Weights of a small multi-label image tagger: norm batchnorm.
Rows from block 8, named by matrix and row number. Each number is 128 + 24 x the weight over its row's rms, rounded and kept within 0 to 255. All counts start at 0. Numbers have three digits each. After the name is the row's rms in percent of the matrix's.
# convs0: expand pointwise conv (model.blocks.8.convs.0.weight, 360x120x1x1), inputs 0-119
convs0.89 092:105120108171126103090125165148096141139134098125138174162155121135171124142130108103104159093092140111136157091135147162075169140129144113123124051161103117098139133140139154149103121095088127103121110111138167134165125137148121121124121136133114125091146106131142107125104142156126186087147124126158135160157136123152101134106130090087135130141117144170106132
convs0.90 109:137112121140143088082133139130140099111134112148105139141134164147123127126135117105163117122150083126141139100085123097113177096161127134106131152155120121111111111159146085119150111142130130097134103141136180121134095154126094072154139082093156128172118152159148134140139127056116160103119135142135128102142092169112122097109121167157159145122139120183117126
convs0.91 094:101130144091099146149152094091153143165104082125154110165152128148109147121133074110153132110159151136143134124132138100074119161106129085123109109108118118107132156156141143155139113063141111128129099129123130126136116098160136159140140147144125150124157133101145148126146128113170141154150090123120111033086145106139131163099108148106142144134138145100119117
convs0.92 082:171142133141174152120126127144108108126107118125150133147131097087126159132152119125128136127137095116116116175113157083124102130134124139145152138123143124101142139132109108159135157127183130139110148137154101109108150150176111148093179124107156129119141155108171105054165114087115148116144146107123140117072151147092083143139165112144110158144150162152108092
convs0.93 089:091103133121116150167163142140115115157102108119106091145139105143110106112085128130151161096134107169132132098138089130118128135159104102159087151143098137137109129130114113097090095106122076152118076128145083114111124134138156139146128161156112084132117148107152155128078153131123079143123119164111187151139170158105114143141091128123136145124162131147108114
convs0.94 116:103116095158132073146143121138142155155119076158133108128164099103152105141142133150085114119145118109140088149147157125159149096121152152102132161078133136132130115136131104126112174113121158095127075144133136086088128126113148142126115118101115113131149126147158085155099093131161150140113121146135133125117117095169075163104113094162147127146146109107143178
convs0.95 110:153127156141156087146132166122099098164118115149115102126124085147107111158101192093149130120141115087123093136102132131110135134109111104155093129131137107131153105136123115116122141129104154207105180145137123141114128184098122132101125085093090145139141133130106132151058112123139130119126108114154163125124089160126082147135135148125156134146122122161131134
convs0.96 114:117137104156100075118071093085145160120096140133122098130127125130099155102173115108097123110091097139115122093114150164139108126115116128114149112168100144147140111144154135137134123169122128180105148146131143099153099104132106122131155091088142146145085092152117109134145112113117102147151143140139160119174117137145097137168168131163130185166143143131114135
convs0.97 118:106109104136120098147139112116088119175127153119085151121151115135123117093114156135141137163097156126154077139119160147091106147118109145116143139121125148131113109117112140166110110132127086094093159105077122106106143117114088090154145107107102147123123150133135126123099100133104075130087078136134153093152106147157107181130090113134120124120084128160179122
convs0.98 104:142078124172100169112129119139093128125120091147146148149146105116130095091129120151142141110174146141110114134073133098174144192086155158133127080109163109144159117142096090078125130120159132133124119102104087111111114151112139157116138100126139111138121137099120127125073126143143140089139139149132163139104126121136122093140121105128124178124148136132131181
convs0.99 108:195137095097121118093087125108141163130165126119108119174132109145141159163133133163099124128129139090156083137165135163119132136146163139085120145134125104145094102139142146110153129103139141104087178101139089102130129127131106092063081097125121140117090124162146127109127146104139121150147130112114126133106146108083128175089149120105126131119104135135120121
convs0.100 080:171125119106123152177128150173159115121090128161145136145141119147137128132084115102153117147130131101154148093123135113099107077123121157121129063145137120167115102117131096144113129123139108120115113112148176125147162123143107101128119159179146155175181085155136112130137180153101104129132159106121149126149139091117141127130162126161100146128132110115098176
convs0.101 079:094124128131105155131138157129085119138145106143125114136109096141166121102141121144106167140144096175148141161056110128121106111115096135105112082158165092116036116114126106132120152125117125071136138107129125152138158146157112140091142125132114075138157155133121114109106110104134126140135125146123140137166132146145126117140158128094125127098163137080089127
convs0.102 102:187113121121139126134171154123146154184147168133138180137123121073115096123121114122131162087096105094139066115133120131099158140170130148193107138146123127115123099127129147139193118120121093145133099101163122146112131145128120119090129127150127136100136140151160097100161139129072151128154103136156144147139146114155133132115118136125111119112140159162134130
convs0.103 121:136144124133139107076137099168134109108116163144079143073117114123113110154091123152111130081082130107122136110088122123127123109113119166134146155149122100112166141081153114152130130149132157150156133121134153093093130133126104118093123172089120145161136129130152124163132111142127134140153070127106133096099140118149112157096085135136182133077142160159118114
convs0.104 107:134141119104152156109114146080149151135120112106142133120103093158127148180114110124111139142134098104086092107134146112169067147149175129167142084131120165129123133129109153162148098111145164133111129099107108103116107112126129140138164107102119165084151154107088114129157114113112137157082102127112093099101114137109150139082129122082093110093132126141140141
convs0.105 107:145119125137146084108102127079173113112124123120107123138131154135150139146146131101172151137122088099152115069115147131113109134103158106139149133199134163120108142158156076104085100144127145157129127141141124117153140149123157130128095095116141102120114147152114123136130143087125118091128136162134158122159103084142190149149107150168130104109158107118164150
convs0.106 094:108113089149136114112170125130116123140121102142138118153116120119135100122151117121132108092119154122121134127088139156100146150140117098125105167106190091125130086148101122056133102177159087158114122182120129131093101154133043171121109129156156115096138104126124144129125098125134145115105098111131135108120123103133119118142160092131129097100148127095104142
convs0.107 100:186095120158112142153107134140144119105127085152098072112119104132131103108117132129152158103113111147137119117114169119099080153141101141110108131133110128141102134109141163131151142123126131139129102109108130108131152094073126117124145118171090168129154148153162136093155172140080108126149095174100105142061133148150119094142116115104125091125133139097157135
convs0.108 070:111137114106116152145133123126134126090131112103118115120126130124118148102092111107133144088138121151116152112151154128109152084128135106179113118154110116150133124125105103142069145122090132084135151155156141114173152130096101135128114103131179105137108133159110189191135146184098108126121102133177097113180131137113170160118139153125100125094156122124137100
convs0.109 107:146103151150114118168113114108099145106125120123147082144099134083111141129154118153143111098121137109091138116090136151162128114088109152107078118067125113129133090121113125162121144182103098109146112102163113135161110161155109190106146130142104167102137142073136105119109147127148121157155149172120136143133096160126109121157159121153116159102115130121132140
convs0.110 114:147112149147118169135157119097113125118100147158117101078170109165131098066120141113141164124146089164107149115105114137125146128159152123129102087129141132110079154126104122144123138106098134129103149136084075121132134117115151115105141129127084130120138132118131102096134134112167131100127110091114141116175152136133094099099129097129157109137113124106142215
convs0.111 090:126118126109129165134122149104155146067105149165105119178156125107135090119090117121133163138131068108138128128107145193168129111140142139088128149138132150133160117143130139107120107164152114093112156171101136069157131120151143139143163154135115159118129109158125101168122167169090136142137158121143130108166110111114133145159123117129130137083158143117153127
convs0.112 101:129112149131165159129148171114156151127113146109131098166072177080136110132100126109117084114162152079152152141120116112096150125111100087081134106147144114134151175127159131113117123068094159141130141151125109122147101136108164114139108131114114127144118125106134128104152112090115173134150116107107124159137136145139110164148134124097169122095158121109150170
convs0.113 094:084118150132136162104089132107112160121099096131130135115099109086141166086127127133117119106202125100160142159102148121121140118168102154113137160122131156117139118135100152127133138119145118152111160140111118161159123137130094122149103108130123103134142125111160104105085055162171107105098110080146148139146105159152108150130139106148108088151145091126146135
convs0.114 111:151106119102115122131113124151109182079115126126132096158124127099151082143136141138149129138125109108136151110091151109111127167115161139187104168117118138123135125149103139124106125127106107132106139111103163093117139089147126159165081134134170126132119102080142139160150147113130093128124096063184088144173088134143117130130134146120172127122151103126159122
convs0.115 126:113132168115156130132143102148092119090138080194157144110135163110081104092133128080177160138126127126131109103139126109118156164115150132105145130149176137084142121158166133121136080124121137158107104128128131102190143142142162138114126147155092144126110125156158139159146131110101112144100146136091136094094152134141149140152118135089136158127151105142140150
convs0.116 105:104093100120119150199125104111107144137143078109145098102130082112131123120093155152124129116091149166160124154103134143143115090142080139149126129134141101076131128133184109134133131141140154139121141139156137159153110117090139103167184147161073088131141116102108121125149108126132136109132141153129117142102067120118121112163136138118154151089132112124142148
convs0.117 077:135113080127175104120105130154123172061146122145154134129143141078108127110164110120141124154125129135168111121116181134144129143106125140129135108145111127103112121103113144084139120164167076103152073146115140093119120145122160125124152150171138153125150107134145076116146147117119147096116084123141141166133108151097155123149164135145136147099137154181106113
convs0.118 107:133139112129089076128099120117086133138106133143113080143124134095108092107121102145157139142124157117175143111152146084149151148130127182112152137154151123098111118129106075130088079105162126081112142111151100114124109121112167188147167123151172133110157125108140149106088146087146124092143138121120136138150134129134090134102125155108126150147160126140134140
convs0.119 084:135145122092123108090135122132143132111143113069120145079150065180157141144101146099111131133123132133166159079080142139157134160164117157119093161118111151144146122169146110111136135137166143126095139114127111114158113121096098158106111122158123136126134127106105137126172109115121125115109107079130128120136142102090145106075139123147126078142132148151132076
convs0.120 094:114128153120141143094103168099108121134147155116137154167151112146114131200091155113117132116113115100111080108137159087129094140125138152145112095121109143125115122136118096145121150105156165135094123117083116132149112080099147105113132101103109152190091181127091100123118162157117134166117126075146136107140102098099124140138120144125108117134091143102134133
convs0.121 107:158142089097124154140099104126111165159174163118083115120108104157130136143121133131114134103140094118123104126119129123093066093101132137126104153131121169098145119113123154123115131125126092128137154134124126154110175151119176101123104152098104073135120095080166172099163154116170126141145166123118101105131142112114109142134142191141121143144111119091125128
convs0.122 107:157121140131123149133098138129089123105125124159175169111129172052114131094126099134134174132110178114109117165149147137142106130155116110106119137130109114152154155134060138143125133137137144131130105146142118093114124146118135167097114133126117140146134097151097118128114123131104130129132096122094125178077107194134134135103081110182136103109100142146111143
convs0.123 106:142138129107140127115140126166110092163159151125082135103133076194138106144111113118090117125129126100124127121061124120089146151135156120070113112164124118129172085133087120157168130143118152173112116116120146137190101124152099127128103134118138122147103147135139124131140100133121117077147133143148139112175137148125156093094140124163117141094154129146136132
convs0.124 077:117138161136127114122118134072137107141136117142115114136112137146105154129130158138106172138153109147126093117174149095132105167098142102132154145081114113108136128128163134178103183123128115170138107169105148133094142138119129116130154132128139135127139140172093092143133121161070107104107124145138112153060098092127150157134149115132088127083086101122148135
convs0.125 083:104133071091122076116146109142131133083105131123124114134119122108150146149150111127136159131078056167199117161134126126126119104107071134085136120085115135138136120143134140109117097168142115151141112150148115086146113115090096130099135117171127147131109097127152108081132110151120120138121127113148161124121122171168132160133129140157107127100113128130127096
convs0.126 113:111110142144130134119118143125118108123136159111084143125173130110084042151091096160145153143094140146111071155129149168122136116126164136119129130120142128118145127136155064144114116137145094110090124146150117116161130145168116087142158154111079122130136157145137135079131085143131166154109112132125120107133111126144137119155093129151141112177115091102128123
convs0.127 105:135128131131118124100090108115085114134149136094132145142085119125111157124154149160061139118139174106113087084154134118125077109153136130155135123082108132120146111161144108119146120161152160109100091133172096106152142143131147189147112097115122117117131140148181126101151087099111158168134132151162075145113129109146143141121117140143117125161111138140153134
convs0.128 094:137143111090142164119112114123101178106149114087098082167092148136125105133128141115083102147130131142139141127132126141140135157150130169100172134105147095146146118121095095052125148172111138096136115121105090120121164184157129079151130122151112148151116102133117115126088122142114134139152147149130164089139139153141061120121128132107133127138147112106119122
convs0.129 089:107083132119163134156176172120120163140104099091111141113088129079096115197149101127156169118141110138102134094134085134109128130109152166121169134100111175148096074147124101125119129115138125139107128122101122147115191108139130147143147129083109161148115149104170140111108131111139140125124130129123161119131118117145143118128127125167143106144141172104130099
convs0.130 087:102127096124144120101098117150110156132142128129121128186163079165137139108121096133093149146112128134135123137103137137132133113101159139102161068123160090165107197075141113120119120116081096114097155146088166108095151112123105102165106134133091099124100123149102154116104146144121109148150097137103138145106123112104088121132148172146146142109130139122120138
convs0.131 121:116150052106115139098147132129125123123108146101144150113089132185158125146126161144097103113149068087137119145137172144134159119135146114118140114133163157148140156138112101131170132156133135155113103093146161095137157119102144158156120131145138100162146129170109135071143146108104138133143140140121102127098110138144096142140126119123123181136128183176115116
convs0.132 117:151143113110134145119112108134130141099136133111118120148132126139123129134145161138127158088117153141098154092104149129138118125139133100114151103187112117124084104156177130125103121112088113136159106096169101143130137142113116124106105185139130143080125095127107078131115148136112089071190135105129130161112098176134150100083149130101082119112093151144129154
convs0.133 103:109098119133179086112100092085115154114153145108142144141096126115154117101153175081099115118158093122116104126099172193125127142100133138102116161157128142101150124152159094121122136132155149154129082115147102121125123154149115126141117115122113130144155102092137098126178135123097116127120099158064120138102107119159135125114128111115147137087135105129127181
convs0.134 089:129129166150082132129133121142096138115116142119098138105141140111162152101092097117098097161126168098142109099164127119123127152157144082099140083098167120169139143119104103167114141132143159103164154161108121139141130128124126125148154119120093128079128139128133129157110128101116105148077096167095151172142161139116129128162140099172166092100128109139160147
convs0.135 105:125142167135143147144123141126096071130084136112168142144150176136140152153173128133140126121127120154153097083096100068142116179109124152139097117133136114130158175136084165089142105070138165143180142137090127159149116095130129109155138120179119115143128159133107112153144124137138122120113104101114130120141105114119120135128097141124092135133129156110160153
convs0.136 099:160148126158134152084144140136113092137125106127107103146130117143139127127148134115082119097107152140157150079149143146106138133150085142161143174106124150115134150133115122117070149120126113140108152177136110160140142126143095136099143174140090113100098140099158132133097104134107169105111095127096141141116079072140149145098129183133125120190133107129108140
convs0.137 089:144116143148091147118083161158150152132146091120095113119150145085164101189127105165136151109121134091134091129157112136141096122116175169083088132122150119127116150098146134142104170125192099154104152112163114113137127133136200156112143133124159139129129156143152144099139121140123116161140140123139151123152121127131105123137145129154165123094110096109133158
convs0.138 107:108103109114123173145124136124142128104169134144153126122158088118142118144163112141122133131077097147158144190151146149137131091145155108120103140110121128099132094133087132136083119119136108156140153116141134129096144087083163146174135107129094141113107092139083133129104086092179066125159139134117141145148155088149125101126145149148139102114128151154106138
convs0.139 093:114112112102089140152109098078151148089127137130092139131157121131137123134110109116088150142116111098156122114158153147103108129092111134207156128166134122138126089131134105148124113136136183134112104151206077145115125124076115129108159129107121125112101139114064123147132134148124122177104133152113120132133104106141114138119163113135148150155129111137164124
convs0.140 084:140149094131138110152136138137161106147118145134142104112095128147164127082118112118125105110111099136121085110110134155115115133117177117156111114132117112124144136102153123151166122130097120143141133200098093117132114126175135129140101148124099108099165147108121069145118156132094134129162158092114131126133143076087096110167126107090130102110131156144205128
convs0.141 105:143136061127093125139125120141155160122125109083124122133145129086133149159109117100128127131106143114150142108101129142092112174159134081110118132148118120079121084165110102083112152146152123121094076141137108141152136116123105118142104156150116161170117089173107152111140139133132145087121078130138113157134118123112100197146131137134095149154164135130115135
convs0.142 102:130141134061130113095142124122102095118139107104123108102118123087168129138115087138097113088162112093157123087143134182103143137144131143135115121139126123173154114128154126118161096130074154090122107143129109139107172124145125108129123143118144140104107160102119140129118074141095133164125113075144096159179138152116152123133150143102124139177107163116136156
convs0.143 108:158074128143176113122097126123153147119121108124144130175095101115114127121130134148187141133070048075142109123100150147095101154105140164132137097151114119151169113119131093092116078163138158141131118106121144148118102092125134167120135117111141112127121107154117124139126121149134144109109131138161135135128066162093134118118102131137152124136141160146136153
convs0.144 099:152145186119130134122169143121110086090147158167173118109122136079126129112109092143137171132147109114129143100153157112081171120104145150127140138168143122093128155165149119098119136127153146143122115155141161110149128136136151122173166135094154182132118168139156136115102148119119110115103137154123117122148158107180137101121169133138094141113160172142141134
convs0.145 108:162090143110145124128163136107104108127113092117126135125163105152130115117110124141159175062106115110155111149118178117130150122087157145128102146119115131106157115108134095069155157169112136129113151117128116101111098106121145117115107082117136095163145141114151070152131151125119153160146177123130148112134164124163113105125128122096125141170087160170125112
convs0.146 103:126104136161174131103097140155127151112144117091111122154126100120137110168131142124143122103130147110117111117113150146094112168118111093072117104129147155168119132132094124166103110130128103129068139136104158160129108148080169109108163086106131146133101157191122146108161123124114162187126144167136124151181121128142151107120109120119141141128144152109096117
convs0.147 082:142139132145172170146131167131152166100117139165150127108117155114124161131137147129159130122112133154111126130099123086105105125107121163073103156115124098142162177116097118150164163086144142137121135125154142157169132141107106086132165110124145102150124128116137118108116140110131109123141131113190052119145137117132110155085121098122143162077110154134104112
convs0.148 099:143107124121152163141147177121113135088126094131145113147142102120154174058138148139155136094166095149160101107137146124158166150124149147124149121134130125150091125124127123124081141171148062164131140105158107146136110162147084166135111146154114145134156144089150153144115090156135169144138094113118137129115104110158129122115140118126135143071150143118146113
convs0.149 091:150099145133090159105096078122128098115131144137112155138158114156149113149154125146084142141095091110098120107132132143146105105157090186148128117101140146138154103130090124074116162105122118117110138157142112104132155135076120104133113127159093153106072125139146110147122072142105115176136135129130117132129184135138100156137081117136120157147132157134113150
convs0.150 103:124111138110101113132124128147094094110149102126144133135125099140165084108085107178147102139139097102131140112108092101088141132144145131094175125134133121127148137161091118146128150079149138181136143156132147091172122140122144137152131118183152104117137182098126138130124163125128078111113162157133152131134056107090121135117120108118122124088125114104151114
convs0.151 104:099099135144119101104161139125081105166113153127131125096096111138169153111109104122122068141128109107133159124091107129111151111139132154088142119174144145114151109135133071123117120143174103107131118152114120125114187119172077097130136138085160133124103124146134131138124159085109114086116136131108114150102104149144132149113168101143110092130092147152095155
convs0.152 101:158140172130148117117097075101122136143083140111115136119132142171139109086152137113144119127097094096131131143174125124137110125130150116152110131177173110143146151125155090084122109138124166185116144128141169163179128102069117139111111154151169115108173139121155163145107114089138147125137096137130132096128101145153110135141124162111103115106103125133137116
convs0.153 092:132146094151150148135136119136077151159167128081124134148154122116129107126171154131143169141100165146149157112127096139196119123116115135136133142164121107176148133115135124090149131096133159141120101159137152088153115120130168126117124136128122107122160127100105141139081151131096156133144128128104107169120163149166130124093155175162124161104107170127179129
convs0.154 100:124133130071108137120153134140125122112138122172138124167107151111142124155098141131163120138156049124133117165108130135126086117127119104120128117105129115127178109140141148109111143145150110116114128152164124142116114135187081161131079091097109148168114075093098106129158125111156106130122125131157099128137183117132087138116123089138108095089135109151148141
convs0.155 099:144113139077140100134131118123095111096138125104124129116096108124105119110140109145142148109132126130171089124143110104133167120191115132139156164099142131111147161119149105136125145084163151156146126093120096093101139117134187148189144124122110113152121142092112121141130129124153139145134156041130127155115132118081129127107170103081099154111113120125151130
convs0.156 104:160118129137158095097154116142129127138160102132113124138125109089109105130143127147131102149100118128155106152081107150131120113120201128140114142180120058130132108146175099163194136142120128088136122096112132158114113134112117186126136106115129140125181102135125124076155133127079113143137130155143126123085164093147115112118113122132127135116089148121105132
convs0.157 102:114139128179171152140081125128123145106132137098091077118108129118144115153127095129093159101114147169123097104116132126142107148128137166126144105127098100192101140125114130150109121111117111130120086124127136078116141098136120109106122134147117121154143193120174130146124135109137134139066163155165102141176130108121116165135084124135111081129126168113128128
convs0.158 098:123142142155150104112167132119123168135139135160102092144126179108126147122143143167192152162113140113155122126121146173112166119148140165136137142147132173138089124138124149087118139129119107155123139151103116136137107093123099140138086080100155079095152163133082139179129152124113147138156166134120108131130095098167169114134125127160096130123129160107139131
convs0.159 118:116103143057116131154082090110134111148162124122184134120077174118154145146132147132148109116107119138149183048119145128127126124150115161121120131142128133078117133158103108109151138107161122108101131153169134137130099116144101100162137131098117097122170152101085159138141114131103144114105098161150111114135122130111140083122126128096127142116128127145100119
convs0.160 091:152138070114133163162150080148059101132163117157129176110130120134129146135178163169149146144139106156122123128107122133112094103123101126119165106137118123112103132151177163113111117105124123119146156129119125104127177107091127143119139107106123103147133127099135121121155107126150096096100130106172126127140114146100083072087116100128147146163146110151110122
convs0.161 091:141163157130138086154124106116177102130125164097137131110114133095083131123134146140127104111149083125140114128126097102141094124151117105138113136146104146151141113135112107125112130158107095148101138121103138154136154136118103132161169156102101140114164137081112112129161174169124100149172152109160143175116150113063096126124132111149163194137095144144133146
convs0.162 092:112111116173129107110118157127119118112188094160123146096137124116099107113141115159134170156173136152131114111171111102124143159116108148076122139082075139143115163140138140094103093134132132109148122042108149123105123100132113104111135123117152123122142080122103121086146132136120141123128118097131158103083145151113123109115099167101151120130103121144090131
convs0.163 110:169087127123103122112094129112171144129164142110115118159166108126153151120149145136130135113174109116125152164139167091167134166130170175096110118124122160124181136121112140127144147126136107153140134129148142150066145159148113128093144109090155135083117145120117130120126123107116143087136114101118123153136092072113166140108114139122113093141146106121147064
convs0.164 113:136068149114103094111145117102120115129150174124125097121138133129130126113112137155113125105107160126110155144137083110145178138126139120076126104125127159122145140126120201107137123079140100101183154173112128105129136164152127118140138124143110110151103160144131111152112116101124098125144139077149100195125099116105108130098125102139094146148152094088131144
convs0.165 101:167120145139147135099118165105096117086109138180128135173127127097138144103127119138124123152090138140098111132101142111163117128188168152117122103128054155138143117144101087109114164115160120121105109136106123105137164125130166154145117090111088130112155140117123112136148076145143151126142111105159138150142109062144139142109121090102108099105138137097121119
convs0.166 101:128143132150128107117129123138123161105086126062137144113144115127089121113152169134080126120107132129124107140136113111133166174105143079116111136175146131121130128112122105136143116131195150152105123171092158093115088144107136151136151124134132144128130157154107148132117136131100122151148104093100145059097105134130098055098121108120121131125133090128151163
convs0.167 094:155096123115113132125105145148124129127114121129098110100117129124140154160083093108120132117131124144199104091102124116141105145095125126126057134065095103149128159104166108117132131104145123179091112134128125087127122079082128113095109112121130123120097136132146132081135088123133152133124106172108103165108152113140126120155123093107136088117111121141176130
convs0.168 094:121131152097161098116097145117125125115137137151133088181103132131124154176133136174121156126098153146093137139121122140138113122154137120149143085116109195115146106099168102131190102122139140096117147152115140116084123091128103113093122111104125191116145124145105141128130105102133121159133085081138115085119142123123142103104137130109083169115123141108168135
convs0.169 106:127109166103129155094169151126159142102153145124146109165138128149143164092133113123131136116138112127153103083163154162130142102156123106159112115094134142106115133176148137135112113119105154130146179143106110133147083126150135070091106177106159135151124108136097170117152155116099169138164161132115150132149101129144155181151099160115145126129113134162122154
convs0.170 091:124137132124134166132134124186113135165117117129097161160140143121140114140161134141171136136136133106131166114154132143122162114141101111169147123083152160085112112154084120112147133134139131138116147122113123114114112122106090152061160091115088149140119082106111129136056129108108140126133090078140132098132157151138104104111128129109149095125132105152161186
convs0.171 099:140108093161124113151138131134161136119123152092147105144110100150132142144122100142093145109097098129128069121149143160110127138109155098129109110115143052169130094129129153124132102124117079130139129132118162150160162092096152115120129126080064097105093151131148139110128147115148164154146150147107113116097148146141154151101156148143114144131180165109150134
convs0.172 083:111115128086139113141137094093107113104136077124117121116115091170136094147106131103123154132148092077157142107134147108123111125105115116153158055128128088134128096138136122130130128125141139165175143083118144146141136147140146145117122139162133085165141078141073144106137139151117067154138104141135115141121117080142101121115131082107113146119131164101143104
convs0.173 096:117118151136129120128131087129127181169140168142127111108127127106101171183101065111122126123140144093141135109142154136093136101153132114114106125129128092140118150120102100141147165184138151133148109093144157188080119139172127110139159148141153136167132149143131129126147171116092101133136173133129105137116141141147122103115133142166089122141112121108173093
convs0.174 101:174166139136150141180111121105119103112125127107101132135152171102131113120129136134121159085133121131174112132119094104128146075110142136112121139114136090130103096098138126119095130128163177143154115180149127105166128109092116113158171130142119083143124114148153138149089137102101104124131102112100125135116102163096133087177114096165165131142118166128096103
convs0.175 105:094171124145155098104126165138112135141149152116148143108110147138086088148153133135145128108144125118129146115106114122137127141111144166134167140106135127149083135127151182169090114072136131140131116105169134075114143134166081161175129181118166138093132110145152148106132123127099091123116108183113090123140117133136103133085096158154138106138136140121142142
convs0.176 093:134135103133168147121185144121113112113099129119108143124119144119160129170114127116136203135155130124124165159148115102129131130091146123155154161144140123141140139113108141137123075167143104107070160114161111121121101125129093162138140160148144157129144112177174141118126148142135114155147089081142111090118147130104148153136153154151084122076142123132149164
convs0.177 074:138103146155162119160096119147089140126188071140124150121132132109139137075143120133113122166154128151112092090130114185128138125142164122126127076143152114134114181110133147117109133102157117162123146163154113093150143133160144137150128143156117104171156145137126119142147129186171100110152146133113095143106148123118152119082092096132104130153128114125115100
convs0.178 098:152118113109159097107090163120130179115090131113162088178137131119138164091152139153125092119113157122112090114127100096111143121136149175101107154125131126074136121162126140153128121102106152176142131106131149061093099128127114114089119176148122101121117155115149154117139122160179111110151140124149127111090129140111112108142105113087111130152154146123109123
convs0.179 087:109143114119140138142135124148100117120161157107151136085100135116120114141117082150122107146129153113170140139099114112140126109127148107145120123116135107138112160147156122093114108131173139155154153137152144104093136093091118112141137176117102096095127118102061138167173142097108118110141101113128089099082121117112101102162117098121124094166130146189092172
convs0.180 114:150139101140115125114165141135113201174115129149125115138135135144140124115106142140106166105151142132143164138144101123140176126101156158137116150139145123186157097120116155144141121112107119115124081104133107113111169143157157121070108156117086133105087145139126116159118125136139152139077123121113060110150082104152121115144142103126122105106169111121119171
convs0.181 095:139083079122113157129116170114140141146085109136118117144156157139119104129108124126078147086135135141121146133126128075130105144129128129113175089159105131108121167100143124138137121105124172142148120136154101142136146142135144154097120136126116153159160119156126177147137105150107097104146110100142184154146116115091096149134154119035124101128120159124115112
convs0.182 093:069130097131106161130130122079133140122093116125102127168097129142132102114113109091087147096145088111120108145152171126144202124139111092147144128116140139141137097151144109170147114118143159120147125142156151105161115120119115179141097127111115134121111128144127104149144192152118121104087122101120077146113119156147143159159135117141169142138109144135174133
convs0.183 075:129176128154124153105159133154106115125041150138134134148136122110160153087090116161082109094110112121128115140127131128132111155165125110165114116134071123157125137150101107128156117131145145087132097101072122135138129133117123143135103115147147154089135125143110107153082121103127101134101135097117103126095088153082103125114143127121156136122173146118149081
convs0.184 127:081186116084154153076161139116132100145131124104155133101122133165145135105128136113159138123174148142120116085164151155156121128139084124127090086115116137111144112150060151111134118125130128110113114077137118109119118099091147126122090104099094123111112154146132111158110157109134129131155150165116132155112153111123135130138139070105140108093121148110116170
convs0.185 101:138087126156131115118131121119102136121092123175115100121119142118113123112140133110101107110094159144107094102106112123127088109158121120070160109118164124179146159153126078118148127137153121145163125117170140145117130116166083139063140142101133131120094153144117131175133126154113091152131181087140122069125125091093109121147144162115135115122102136138107139
convs0.186 110:121160133105118123109140168138170150099124134107098106152107092125101137130123117139153171133145118153155120120120087151108136135113087101145173117127107128135107116167085103154176125114109127079099108141095093174086114127107168181153084135119121139117132132096151121154104139097131109159094128150110151086133152172145129125105111117133169111123124135137096165
convs0.187 087:138110123177126170135146166106113107125109128104128167144167103125151123147129156162112132167109163076134119152136124139149155107162171108121149126124162103162137140171147141150095138120195129118131101144091126092119104149158141108109143136111163151159091119132161131131081125138124112152150143105132149120168141129163087122146108080162116132097117128164150120
convs0.188 124:122095142131141137127124099135134101115163154088092125149135114097111105114154140121120091118116125112102130095135148156123088142134131086169049148143127141125134094127125139148148094137140166104121134081151127129123063132096121151122084128090131113110135131132110143098139184082167122142122147173085127103131083165133132128120092157118098126114098117122141154
convs0.189 117:138129155138142143123170131127073129116130164148125119108060141169102116118104104148179124099131104124146128158110145162095120105115148097126142133106127138116090119112109105129133130150151145136091138085092138109178162097135106143150096120110123125085133169138120153100131152156148154092146146141155148131121127162131073107082133140149137107154162076134154121
convs0.190 098:138181119147111126122139136082143128173149145131094129166085155107110076136168159167165137127127128156151120164087146119150126101093136078113094123144118145109114059118139134112115117123093117128123129122143127162120139141132137150154112126093122131118147115110165121168150130129140124131099161142106126101113161118167166181141169123116123119118175103138146090
convs0.191 088:144176084149126116078138155166187120114121106133119129112178104086124098119112121140134089152118096091148118109141123128148133110131175158131146111150126086107102085150151101109145144105142080105105126117095142148128175165148110105107090131111135131130129114160146115121136177120124157151152109116120111104080105149127141123109148097148137128133138133087083143
convs0.192 090:103129106161198091159139119102096152110139110110142142137131137118120114141114154090126145133150133113110133122120155150110122129130103135131131127135096151119121175157124136127135101128133108098111123113147108078106141116206088114174115090083114156152130145141138140105097105131111084188126119141157160131133117109123137161152102125066089152143114145126161153
convs0.193 111:110133177140138132130140133103127125104102127064121128122131192104122115166156113119117146113168153089106104123123141087141108176121141122129139112125124117084156134139111154125126135112153141167141115156139156113138115127131142149095102131119097121125180127128127100097124069187059114131142130128149141082149125156100144147126152148102128118159144094136125182
convs0.194 096:113115086110097089133155131160128127092106130125117142091102106148126128088126167146146138116149125086121130137165100110130125159107148124098091095138099103147142095179095111109129139130149093165158155095110140131076132101121111129130160102108115127139084125128141151091104112139112170145094161131157129086112120133114122136130111117113175200123089129154134135
convs0.195 101:132122147129142078085110149150113081113131119125128090112125150101125081117133096099144117126153112121112140103095116131125134091097166125140138081180130136138116100126112057090108096114183125096114115112085089126148121118135110112109116127114139124113137123120114122155146103112134081157141127120105086155083120099095070121122155118139116149122120170156114144
convs0.196 097:095103101140127129131150168124139186103130129123132136140164153095111121094128142174132153136156153107129128106149121183135108187171111146127137134149131095129144121104149118077094136164108103169134119144098116105141139117174109146152170159142126116110138124116154144122152138164146093152130126103108126123136113094103108093116097060137123182121148103126137142
convs0.197 103:157130136127144112098134133086093141089135100119091086157124107129125111111137133094121116108141138160102147097104174149119142088168131100089104119129170133160140072132095107098136156121181133101134153130096115137144167152146108099093135138160102153131134124135116071104111149142119131090117115125101118158086113150161095135158100114103120158104129126124168131
convs0.198 095:124102139145103131114129153087104145101155123070097127172156136096118106109097116126135140162160126140149126129093154158139105108166181174129137078128114115139123121120121136098119127147124094174110134136086136090131148146121104144130142125138135164113139133114109135160148128137110136123149153129116117158072151151131060095153109124107085176134127127148172160
convs0.199 078:150135118134129104138152132148148114087132099111161093148134172117159111108149152090129166134126081156188126126089127136097109132095140125139141075132135102065133123131172150081132157125160147127101119109160105133108150145129135120147106100095133106108134123122121078082132113135147115126080120141116148156119089108141100123108132171179125161140134098132129147
convs0.200 121:116107189171153134157147125135143104101166130141136088135106117167112113123103151131101120185108149137150112118099146109088187141144129120068116103110125114133140120122073156099151129148136107157141141147143142114127151105151097118094112163114122140147121109112163114108121111125145165109104159130125169112089116167167098130169130121123151160150135112112128169